Weights of a small self-supervised audio encoder (BEST-RQ): 11M parameters, activation gelu.
Rows from block 3 of a small self-supervised audio encoder (BEST-RQ), named by matrix and row number. Rows with one number within an expert belong to one neuron, the router's apart. Each number is 500 + 50 x the weight over its row's rms, rounded and kept within 0 to 999. All counts start at 0. Numbers have three digits each.
Before each expert's rows are labels from the 100 clips, of 14848, where the router gives the expert most weight on average: "loudest band" is the band of the loudest frequency at the time of the peak. Only what is clearly more common there than usual is listed. The data: read English sentences (LibriTTS-R).
# router: router (model.blocks.3.mlp.router.weight, 16x192), inputs 0-21
# up: expert up (model.blocks.3.mlp.up, 16x192x192), inputs 0-21
# down: expert down (model.blocks.3.mlp.down, 16x192x192, transposed), outputs 0-21

# expert 6
loudest band: 500 to 1000 Hz
router.6:520456484482455538525427479423412431565502499477512473491578475535
up.0:388515505517586553412520451552502521438528514524499501502513540593
down.0:480514480431432494623416533517406547564431506495526489560484504533
up.1:515472376466559473461511479454524483518475464476402553513547484468
down.1:486612487491556507423499494492432525565459398502543627508546418463
up.2:491443435540542507464521544409460551468421530550531484505562507391
down.2:518518490489413568492502514471510431588525545476483504441496415491
up.3:478561507543519421375487511518468508512431511598474479515482530547
down.3:479494462498457483571441476443477483466510465553407608483464448526
up.4:454600516670488413522501505555538504534533586528492457491470488488
down.4:388525576479544534468392550495448569444539410401565463522537449516
up.5:485466516510490498527599534487467408508478578525492585458544532645
down.5:480458450441557532474546430432533513547567541471495454492566520536
up.6:468622539536493472505503503523548500557513645490488481499463525459
down.6:510455540508464551380524520530393513461581416502546434406523535556
up.7:470543618497497590437484508568468477439541509511520476486487568485
down.7:557536489492459578489468481469446439570490509484487464569514492490
up.8:534582506546563438597502423543627441545514647443469596504559488524
down.8:362520506502504523449506459577394622571509544476515500456493485543
up.9:554534433535476511534511452550514415487498535558483611468502436418
down.9:565440525561436521417532521479538490461515433565520434494568492510
up.10:442608562562497580447458494547420540600478534543509465500436547509
down.10:577428451462577488462557587409476456416502466493529456413457474647
up.11:462543554523587466572453557507574494513484471502493457490579494484
down.11:581519498601487563452393457495481466488511520444476437495475605532
up.12:516597471568497525482500401563573568494412606538464535536448383460
down.12:484516504476526431484522418520561548468446543475494494529457436524
up.13:463419411533460430409519541441458495504443573457518489488485488517
down.13:461503558570530503476442487594482574592559524546537446490569475474
up.14:507537494560522485458573534506449563448411405486584534504482577502
down.14:553516483483478601535441530571477574465528505529473474452544482445
up.15:476448619441539507531543452501501510483424439470526525457522467507
down.15:522473489569462467536458559480455508483556609473590431480626552454
up.16:484440617528472542450593438485505500436487486524561443474473475489
down.16:497456471454471382477481474441522531488395558549460505514428575398
up.17:461448548484611444455544614485464551474452472469588516460423417522
down.17:489520439451464461582502434436469413473500559511517571560411448514
up.18:400540487500472525477479502531505473397546527492514430485520538535
down.18:552463506512459554597422462398539483580438484516583502571452511545
up.19:494520524574512450454566462548581467475483557544514444509491537513
down.19:433608612510489555550442465556462506469578537525425569426502451459
up.20:485496538444563415537518506563591486476517585495522458492426539576
down.20:517566555538514447511477418565413493402477572456458584516465457514
up.21:507530509537462468443445559506583513570543472478465475486497448449
down.21:583499521527377552517501466496516468547501456516572449492508473557
up.22:463374459521506500432510482484504567553465468461498532466536489445
down.22:473511515486439520506480458512495521485509470517455467489564500446
up.23:521557523550548452547492539561504430558486551575488567481445468508
down.23:372503480478479493551483528530434523521408473594467497537516422431
up.24:509454454539532397469496510497507562462438535445500469511515552536
down.24:462461469556497455498466507488568476466551541581501445527482413551
up.25:471590425496552463553533437571428445491496596504527542474523591490
down.25:511410433482448475483603503445511535446536574453403504445564524553
up.26:536522434443461489569532401515380489533487494513523633496504517532
down.26:503497469487501542468547471510572542409467439555480522491514463458
up.27:587522510492518427504566441474530496525447565545632576506412441515
down.27:531596472502608506637549482507515393500449541447491581505513520429
up.28:443508446486557572534535548506508535473482394504440525484496455452
down.28:489457544435478389539472552560527430452416507455476383411518554401
up.29:459464537533503413468529538561503399509471511542515522470513550493
down.29:530525462437390539567525424477572459429592549468456490457565491510
up.30:516634518509492513518518453579454551449423479435573586501502556580
down.30:345605532484460435543499529628453624456508522592504503515478454493
up.31:591567536510586476470538460478518570510399582554520449486385513458
down.31:556483443548446543490548473434501404452485460514481443500485511546
up.32:533556527571521512460509450527475456525468541519491489426523459487
down.32:514467477447487531512542395512544448491528608531484487522515512555
up.33:456607511480561503438474536515445477539522556545555472503426535513
down.33:485422532518494559387567570342514500467611492508512523460492454546
up.34:443519562525466511499465506523502511499479422516445520521517479476
down.34:505492416492561553482554426427481449448436536446510493497465467537
up.35:345534553455520526510513530566497438511537483510534536499480500578
down.35:523405496460485539402564541504625517431561542487560448475498496561
up.36:438462572473497495480503525557550542438555478468488456475510491517
down.36:457508479476509456463495538419521446484496579371466408546447612450
up.37:588455441561562512446526512500456583485390481519575538474438431486
down.37:502542517555415479466484493506414574480561582463487447494562489552
up.38:527466496573511452445552513489602502456430537514532463457474430511
down.38:494623425554435479435484512451538498530530531567502469547458490623
up.39:497469516473531517449526440559506597571471523531578500497466504542
down.39:511509447483591482573523415485419545452415466604477522503496535552
up.40:540427434571563461478495460475539505502498562474497491518517503523
down.40:436471495530527390469523490551461517446506565598520498500454463566
up.41:531433552451568458410543634470458536440475437482557489449503540480
down.41:520537456387449554426526507464480440515542530533567452484514434527
up.42:516572599498580487492526454531487578500444457578549540486446559466
down.42:508491531531545546512536509528571461329443470485536537489416420502
up.43:484431522488466465518592524513527478507376412576572528444475444419
down.43:496544479442515476468542499372459460450544552555559464514544531501
up.44:463547510588509477483524428562534569452547601555509500492471387502
down.44:476539497482502527501488534461552477489502508522436476566480514542
up.45:507558449451502535599542459524493478516524479448534631496519537563
down.45:508446521497480541484520486518513553382489443571443460423543528470
up.46:505445541463545537428496517462496556487477444456458486519508436489
down.46:395545595461540494470536536467459570518487519459464523474486531457
up.47:465480535514543464493453599505602478516498495516526463539484515560
down.47:497558618529464459550468538495502441575484503494562475469543521494
up.48:463443530558556503419444539461489430541501430529448523484612505522
down.48:490493545486507561451533505465480595447461435493471504537478548446
up.49:548449531479594513438521511491452609432412562471559491436447434387
down.49:476543534577509557522460491568521608590515476538477576552503450473
up.50:410533544506579543457493534468445505525505484512486546511460501549
down.50:425480556466432499446474471548478512532632550422513546483466456563
up.51:454555501554570545393431490539515555580521501492420474484508502500
down.51:462429504464575536426516508481412592490522446441614486583459530557
up.52:441579513541542522400580452515484478494475595519595490428415471552
down.52:472499533450410493618420497562465598489589486453478517443612534531
up.53:568475512503487525540530406464441488524505429523542432494491478494
down.53:488462487494454467486602524500393618441525558533526459441545547468

# expert 1
loudest band: 250 to 500 Hz
router.1:515409473449604542591469486407487438481399480520511504460503398571
up.0:521411550632507535553527465548572550491542444520626528450549513560
down.0:573535433487571469522459455517487461443570471611547568527520487392
up.1:493520434484469590510546443574579531490543490462570514462514461543
down.1:494521484538494488437458553576487521467481581542470525450471541592
up.2:507477443505460587539569587459419520515531494428605480486491466574
down.2:377572546498385510462510487508527478444499481445494533484460424442
up.3:476484537596441479477457393512539519508553532517475478473469577549
down.3:581577485493529493542568530510493457497565460477466588524570433535
up.4:527434552574531522508523492482502568579444568507533454510482506459
down.4:499488461487464451515492437440543398554404526506442533556451503566
up.5:518472428515499589481526518470554481427476472473485555446448492560
down.5:425535504480405485514503463554532484522595462586445478468581398581
up.6:455627463454475468528501491507543504460557481418532514485581487507
down.6:402458609432402588530564571528575507561498520447454447484490417495
up.7:467530517515434507577481638491467432455528432430551423481543518557
down.7:401603512560516397475391421614479509488478490548506508522532495501
up.8:499574597501518504468438485533545483575530568475430514487463565473
down.8:489562443445518584524472476525436571623503459487537589534510414499
up.9:515522454467539584469545561465527462545539535476431517438487502476
down.9:399454463462359453549530544476528530504424441491451468532532529440
up.10:352532433488516560418516451556500567619483526454506475513464470546
down.10:562499462430598563499552444412463537469432430497490566489452448535
up.11:471538431537532572463481483508556558634494533453467515514419462469
down.11:531492481450574478482605496516396607451478424520491549502456478452
up.12:404582486495534539464466567572526514521516426564512489523480443452
down.12:548529531606580448494562511551488486464414518498450526456417476634
up.13:384459563466490429461549538521491486490541472450568472504513579542
down.13:620508442452598472555494494419584423522467494449450589502433473581
up.14:466440426529532582533518600482542464461525496433569546457510468548
down.14:365544569463437501446496507556565540452514495460499533506478532402
up.15:473499466534521523536521504499493477449520512527483460529542426526
down.15:544539432379522406623414512400500479512485460556586608574458417621
up.16:434453454507450541519464566511499496532557475491536497425571527562
down.16:504532443488452407439483536613554479584443540433455524566396525549
up.17:443537386571511521519444514547480485448560531513583520499566477569
down.17:420525575523390435494497508526540440426492449540523512499521496501
up.18:476514457588461571432488477482503546555496548483471595499513520481
down.18:562464543414464478493506511479404543461515562516570522458493451495
up.19:446546482597544471512466563477454517552488521431471507512509591507
down.19:452515494492491546469488534613511458501495448501503487519547491460
up.20:442385410508543507471458578469493492553432476505478549483546520558
down.20:487506436476545529513495566403515471435448498546511465494472494552
up.21:463496397451559552383498438522458475533483591506542462490568449511
down.21:415455556489419565553474463414528542473462503456545521581474498395
up.22:421504433550427516482507488583505497497622458406512527452591541532
down.22:469442564489514501488487449512484520555559486515528487584547515409
up.23:486476413544549432482473522508414488485487535547559492425575482552
down.23:482507404547493508445511524432471499418437484501441451517472506563
up.24:518463416561470504479533532510567446501615504453527508437533468573
down.24:490487474514518470474534492588511468457432537525495466530511494561
up.25:565476432634541539613506511509578451438454520519534560496447528571
down.25:501562460580508432436469477492424506492485515516574503517483548475
up.26:496553537466553442553495525485467546387476479520540542521524508524
down.26:545486442482524531485496520531462517510543429485479511524510470609
up.27:497426501479556435481479516512501486449549542470527529459441420485
down.27:381508490524360486482582491453562484608603429507563515578505410645
up.28:477451470548534480472528485472423574447553567522484451481460445513
down.28:503566494531520555493498513510461461494452471491392501549436477613
up.29:445457508515481573352501464478487634597495461410457499497499476454
down.29:583444409463551503525499629465455551479443464496573466537546551540
up.30:532472435524536531607443535541558455538495466519467570489424529527
down.30:486488513571426475450530502474425498426606517570463511468565525512
up.31:462477395528471505514537528541470500455592500474549565428570506586
down.31:387519607506416500449481467600568549505569547475535483547512467362
up.32:537639499474513475521545572580530458536570532467470620491372510492
down.32:417583469493442470533561495504446573498498545514455573409495416530
up.33:526527535630454505539491355495442502415470500509528536451500519546
down.33:457416550508426525442644421594529518468513545526548437583479630434
up.34:449469471484506553499467503527453508506448473380539560460573531550
down.34:431510639419454577480529540487565501509477503517519562521482465516
up.35:461419420538530357471434454565517506425513559454485597462520500515
down.35:494588496538399477504530468494553446546518463550362544495362404494
up.36:496512524500520489483546483503415500403530589485572493443535441473
down.36:518465511489520476569540496454510423602512482458565516522500524576
up.37:504565514553599467421436582534502454453471494513538442494464579363
down.37:523506521533417502452488391604523460479484515485485496481499466423
up.38:490494452572454509411528330507571521530531586465473491489507520468
down.38:532490532510465579598595528434507504589554478464499468518595510510
up.39:508568518559532515561505525508509480467449471576557606509497501540
down.39:503452442568540487513464520494493482442440513545498498548528472461
up.40:456524556488428474581448511505411499460515511411347471484463552494
down.40:549459445501471476480441487460511413480553413548524519524590486518
up.41:516562525468597488409525510492530488516517521474506517406440470519
down.41:504525471583453485401598483533482567473453494425480495533501561532
up.42:516633443551518526441529513517501560526428473516427614420445516482
down.42:508679572501558435549428463550500529524501453492497574520507482525
up.43:493477496472455501491475636578563560530573445479469467447521532549
down.43:580495376547510418459531540547443483501485576552444414515475503551
up.44:446390490541556486546448505498501463457519407504538582480567576576
down.44:470505489580439439469568461414587424461581499523474577544406466521
up.45:453492418558529581560472444533483453467583456483535570469538556627
down.45:556512450574486521494485453507490502491501464521483458609498485537
up.46:498465555574540557510455531538583481502422559590464437503459463522
down.46:519601514555600511537533418459531429483505472541501600578376491556
up.47:523565510515491445559539475564534550366564561512507582488460481556
down.47:552551424480573548509420471403452503496501473535586456539597532579
up.48:449504418532494466426576447542558484518556602459386514490509472499
down.48:508527467429464534500461504458395576484432423588531508506550447451
up.49:521513489480606506474540442501454526474517539513471423443418484483
down.49:491636473484494560468589443561466486500480368512549620491476390559
up.50:439473490511564481472424577600467497460532439510531518485538590463
down.50:466531491514444518504517492521574467532539481398581467505481488400
up.51:459495436496494518479498447528391495464470477372563596485510513581
down.51:597463592427542455557571511477529441490517496548537508549510500549
up.52:449547559555557542422458477548532623575563549457439548524395533548
down.52:534497414382539512519482501457478455531517538456475490436563476470
up.53:515466432533489523463544413519468508504527519435578455485570416571
down.53:425457627521567601500568524602499584453421546453564517455500540507

# expert 0
loudest band: 500 to 1000 Hz
router.0:413427485492509575559559477449481500476539511494505448438515494493
up.0:531503603443583519432554561487469507466466447482473494514487501460
down.0:568501551496537485451563485497420467521596436507501490460392488597
up.1:434413572466605581495536584425518533462483533499505477495409584441
down.1:451449564585525538486567439559491452486496426480448404523441575557
up.2:477457564554512514590546511503593505465471576565413536481473514534
down.2:481644569506471468578442534510477492521564468464491563464554485576
up.3:473508496534566530524528575485548603439493495541445502528507509461
down.3:513437502501570582506520486513472517475569484475536393464582536480
up.4:518451577573442464506566492548502570469525511499479500496531538537
down.4:459486484492533523524473584431596431527523620524502526597486585505
up.5:506487503483665420559429495451515440441422489449459517435473520500
down.5:483514532438534536576516491485535476517494438481467521521425480553
up.6:458479409614467500537544615484600530528508508474564602460484473435
down.6:424552587452526569530528464494523512519501435417517483478462552464
up.7:468519478574529472535542548486480502523530573522445601526483444412
down.7:536491437547516517508508486639502456577534533515575458511581484518
up.8:535499438548604450519523474503494568496563567393499565513414487492
down.8:532511486565446528502509448508521535474536556528457551571423524364
up.9:545624513484553464488508616577457500470433578453516453469448433486
down.9:567521530494508490505560555595488446396492430440531398522535577521
up.10:536492605493519493493532454507555573442425551511551430474431433470
down.10:473588517501521529501444581507454408547507410573522523447516462528
up.11:543451460543528517539472538458501427519463510459489428485444486447
down.11:402501469504477460550581527546454652489532473438422465532528500515
up.12:501524563529409501567586448517495417465453531549499506551467497493
down.12:462505493502506425513382532480397524559475582535490466473566488402
up.13:545530448617457469546525397556456545393483511507553547520551448560
down.13:543612521517520537494460487571530456514540551493521522532458521385
up.14:519535502478514502516521524453526503470400468456602569570501541514
down.14:487458496442579425441533518443523506445507497513464429494571462457
up.15:511566482495523462515529509572523598469429513513594539500491440511
down.15:532523481533551554448516493566439560507451481566441532484460556538
up.16:579463483472583502523504460484437526571503474454464554475537491532
down.16:560476477487480482587559460510520428524540419502505546577454399509
up.17:541529490524563501579536480621592499396399451502555591500472507554
down.17:494540484469501429415472570550493547465562482475472505453640452602
up.18:498494593476488534512635491614510399536440484565579534534420497569
down.18:462505473565464443401512570514388496530390553533599478474471460402
up.19:450484620516512493454539485434496438580474528503526466520489565584
down.19:562524528522523453512452541569420549484430486490500445445575507448
up.20:405497529545453551521472518444517601480592531495441537573532510436
down.20:554540579518490452483502449519491526442601505416418476548605505571
up.21:434477524509518459457481466575605525441583479422578523519550525561
down.21:518489357498530462488538550489478599426569575480522446490579510661
up.22:619434522517556520521599533505482602498460432477514468510396453507
down.22:588478504521484461491497574494448431489535502528535485423570463601
up.23:530459433648583541533488496584431505490505478500484624475466453521
down.23:485605591551488510447543444525488525536604480480568545440468422529
up.24:449486420483447482454554574487418519479570513396492512495623532530
down.24:495434466574491472522445409484520547475506461596485514499444460455
up.25:562506564480488537502589459544440574557555438414468527483358485512
down.25:503424563404495528452541577519568453509412545446498491563498471468
up.26:549399491454572502579480442462399459552505480494474509491507506539
down.26:530496431484436438593525466449423437517497411545526537517464446549
up.27:454391579509455434390567506546532543546540513513423447452519499524
down.27:496448604515490553515517598586456487491464567515430464486526542484
up.28:410545564465552548436450557540586542528495480480545544532497565438
down.28:492494451462548451533473443468503460537425480476411501448442541535
up.29:474527450576522456514503510527547406536528602530496494486490508547
down.29:513452487519558568504346542518495552531495598498491451487583485474
up.30:498464523540556472521460543521504525465499491506479519478496455506
down.30:507582541528511472403544627497475495522507517500517481454483472633
up.31:446457462521507488542490557454520451426436542517513503402567448513
down.31:466517482527593567501455539457480494539455471503540446617388568415
up.32:502512462492475439502534565523462494433484546424506473480488533421
down.32:553479435406551504614435511376480471463393455514545554509464446497
up.33:527524460616505517554592659489582528589468551482531566453475503437
down.33:415575556472473536548556519539543436536503501433575480502503530535
up.34:468544519536456589485559538474510491480550558424508548423449576423
down.34:385476691542527544496558418513506529487507463445442413433463517575
up.35:572448514540426533496557442516546444480448535523611480453469531539
down.35:491482505489576480493454585493434540503454474513470432462497539472
up.36:485600532498460419458493552545523442604448530435477559461407532538
down.36:471466372466489494536441456459512580539429532542456482526441427534
up.37:478492520510585383528539500495460457543528573489457510454460481515
down.37:570474493500466410560559442459534516467513539451434593559364526505
up.38:444419429518447531524460442506526547469479417546500544490561534535
down.38:579492382487561487482483502498494506526499541459502535551495496464
up.39:430491378488490443576563515533523420470440535562444577500541480502
down.39:475496459471515439512580517496463553566426486488512549546517601465
up.40:522437505456412483423485502504483547595551494445456468472489521400
down.40:530590513529441480508508530414514441489548492548475534525451486471
up.41:428628571447482479494568617588471520445556506405488488509535533444
down.41:495444350420555425521547458436466605424381509561484494477497507438
up.42:557587520517442562542563492562407487518608524542518542461485578635
down.42:430534537477427488495488477546513560534441523498519524469597403433
up.43:492547531527577408497503520494578552448381495482505493505551525464
down.43:413501614464514558510508439483533508544506463501430519500484517449
up.44:489554528451469367530514466545536491432538535532452538464523549510
down.44:469550564561523526482556553446503489581492478500409465560432432538
up.45:409546540509423534463499591514485564516504494421462534499547520442
down.45:485474418446535505542489437432546545484518535440518516467458465505
up.46:490513485493516516532472456460480538398498534508414557519454539501
down.46:481496577598565458466577437538556469543543381489478489560550523549
up.47:447517430588540594465599466574476497446401537519495532543404548623
down.47:571518560501531426563501506539420455508418472479471504429492537517
up.48:520435486524557486521444504571519401458448517469430585485509443537
down.48:448568540466509468386548615489536463491554619457519552558455495477
up.49:529458455436556452542486439476428519536449560531395533483534470543
down.49:534491496524483532571519513519489461535512494462462524562440455564
up.50:527542500536519502478568615474502445535508521381576537515477557492
down.50:503518490472485444504530447538488555534578514482521470484460498477
up.51:601452500565537565428545426576521493483553442503505526424458530564
down.51:544515567541461439549483414571490559567550469513459534529453460535
up.52:503546467520565530526544525482485520534481499464451565494549481618
down.52:510520556458536593518454445503580442564538465463587500594492453550
up.53:511476490469500390495472586554435547462475577442449539520468556461
down.53:432503600519523548496482389570534441558609486431405546525511479512

# expert 9
loudest band: 250 to 500 Hz
router.9:476503529494498491587481453538468473492510470511459512488452453512
up.0:515482478484495471402480442485517606504445553450426457503537514385
down.0:491498452472428503474574471391459465537520481542478498551503483419
up.1:442572521513515375422493501591511552502521489452442475471471491493
down.1:531425457523494579510531494422588385509561486497474560498497504524
up.2:518581524541548607537537511449480426562561390519516528507481547569
down.2:456546506523453532474492493525548480558499498578505429460487519589
up.3:521487480472467571496503444463587498552487454533463568499560539455
down.3:433525540464427456560491480535496502553588516485533509451499459525
up.4:429479548556440476447499568513561489563491533453498507520565506458
down.4:492426397567495428497502560511496516421475471502443542563547495481
up.5:519539453451490473479491587570456425472516501438507473480514630552
down.5:451501498461488511467475536453397515536534421522523414438516498590
up.6:530568476560597444543472535603495480470398453458582578489563527455
down.6:499511454478556531458500460586501594519541527432497406478583516525
up.7:431489475476448504479670549588455453535487440538465574478475608445
down.7:577447525588486519491459467507402551597423475523501475378521528625
up.8:467554546534464573493563454510560453478474537535540491513467471553
down.8:510481468515492508514518516426551590462542608484403540511537403480
up.9:473469426476496527481506431574538461513541470466567539480478488532
down.9:482532423631470534379499449589537557496574452442472534488542466577
up.10:442480462531480518514515514498405547445469526503480564467519518547
down.10:394462504473446417556453436602468613497474600435468517480455487447
up.11:541510552540465560469485459468493407490466575370560473496514516520
down.11:441528459560441450537490377487468489499574511497494506503537459466
up.12:495503508496573560526520496487481473553480499494587562513565496543
down.12:433535498560497500484417444404526546531534401472408516639525529474
up.13:460509461496558583478538465434506517636434452509544564537452531580
down.13:448483472568472449489475529520550528508498514503494519492473562611
up.14:484489417497484486424522525519557468427417571432444494562566610461
down.14:558552503532472490506422456480348539483449396554547543418546484557
up.15:634485500519481503543536459471492512504428464479504517493470525527
down.15:430582541499551456435394499509516468446545470443449583450532412473
up.16:505425521524426471494527486555455571541530468467565460521483583537
down.16:491499430515419588444494492419519400577473527485486528560525470497
up.17:510456459462475540441530576380426507543488430426556501551546484445
down.17:426540527601443502495464457575483490542569568480510517460492494554
up.18:439452509547572462412524593600533479476472489480489535465557576437
down.18:509432426467431495527528560495384611464408543477445479502502512546
up.19:490535517453528515407493514465478485485417496544565436556496577440
down.19:518556440487533400565497480448461500458520514591377532410559441546
up.20:455488431478502485412556512568562552490511453522504549474567439479
down.20:493484451413536454461506448523473586449542522443441506516461454489
up.21:494433465606506578535556514429529544602450496539530530488423488612
down.21:543458436450587457498475542487466561480510511518481475502566583487
up.22:546473443506537481481553505491455495530504514480548470551513514468
down.22:587516441508510409467372484510443479453538544500425521507513536506
up.23:443413401526482465504579464565512500499527475515502598507452576589
down.23:479465475457440484591421467550504543552482491510441507572515479503
up.24:461446501586517563559535563452534536553431443513522589526427521579
down.24:550392451478595424493478557524487550447474560539539499503515548502
up.25:519472493561521387516491558578582453461528509489511532556513509501
down.25:434467463393460447506533413512458544558517556482437494423475428489
up.26:541511487592459587541587535464489496469609473510541599499513514514
down.26:516533503472546435486455533500525439525435510548516433496502519472
up.27:542451526562554512548551548515522458449439483507595610505466494464
down.27:506491505652484484554468427536588469420554393522518590593466477534
up.28:494530490532368442485495595464498426499426481453554458490543591545
down.28:473429507491532558470487512540497421493497507484500439436549528550
up.29:447551523478545476444565509540486533518505516492563602470488487498
down.29:468482542566472420575479491598473550507509441411439555528515470532
up.30:425506507510541535447407516472460590476443483462459497525469532513
down.30:460467561502496528517456560635465536445442482454555527533497490405
up.31:547485527535440533540535397537459580450443473507481549475540510427
down.31:539546493542492540501493430459467500528608499425463601480504385506
up.32:492499468512490561455447476546534516501479520402499493503490511539
down.32:548498432576475526471505422466540551509517554545495470596480621563
up.33:535428505491573563498549470508479550463514574535520504509495474495
down.33:473467554435438452480549437486500520458522439497463590449455418462
up.34:432512491542506543517423513481516518521423591467559512535543417540
down.34:406528573581426537455440477563545581526559610471549537563444548456
up.35:416514554509493525509595476571490484497512613572388535420505561488
down.35:600472579401572556512567615415568439530529514421486519472491538532
up.36:575540462597512450515444312506528498498562520418490547497557495535
down.36:485503479525645437494431540482472445512526473502426496453528479486
up.37:420589518503420562463548638436471536519469431435485458469514558559
down.37:475514490568453528433512420575478453535594546494393454542536512578
up.38:411538465453460465511573618537460481465416467472489578485559572508
down.38:518494462632510517476453486508386488602443469512521461400520526554
up.39:474405380504575472460507441562484531530521519520435523448461451456
down.39:557485467523528448445541476484469415505516496419519481504558515535
up.40:407461488465571500441543498502599551482473511423481548440516519445
down.40:477504460488419435460505480491538541490485439481424500517450470453
up.41:547514563489627500516541525500546557443389468483573535528490525494
down.41:582436597572475546510521503438463484438534407512509505493479524514
up.42:488396460548510497441503567430535513572479524479431520416569478510
down.42:498407513421419481554550631504543503403544430436534502493632426446
up.43:545396485577485560514548487564540515514446459441574493465478464563
down.43:473499377509505452511529509524456534494498586598563548522485575439
up.44:383549453519493491495501594485559500442492512521424548506468543481
down.44:491463581473512512534480525564430507451571557477477501429588490511
up.45:392550458474397576504558651555464515467512515397568511511562463549
down.45:505485434499531463431511448497414604565508467452475496443500485555
up.46:485544562550503509511474524485495488550551487443507470550543463564
down.46:460544448489537514545522533426419494565450539552480600519454507460
up.47:490556526505415449555517572579466490437437501479473521438503499567
down.47:515455464491548465474521526463436474525565446452389513430537471602
up.48:479519435513448472561465446585471507465516499442547565475451503589
down.48:462553453482524503462433435562528517560514556531491531506552509395
up.49:466485429459505422460474539407472519555495529443503572547445538463
down.49:520469439512502458532499430494469433442555605466491511443478432554
up.50:555529478624541474502464391553459512426500471485532626511509505501
down.50:487516490513470479519481445463540490506568558512472488473457443518
up.51:467559507507549445409556486571517606427471536444471533510630534506
down.51:453463583440489570524527532405555456498543525552473471437543531595
up.52:536507457454504466501463484509576443513518487441540607541541507499
down.52:475506424498586459426389476552380571518540530448510507459557515573
up.53:442484485470518452455481468529514576540497504500495502488551478560
down.53:480456535571497448436511454544584484514534515431502626534410548454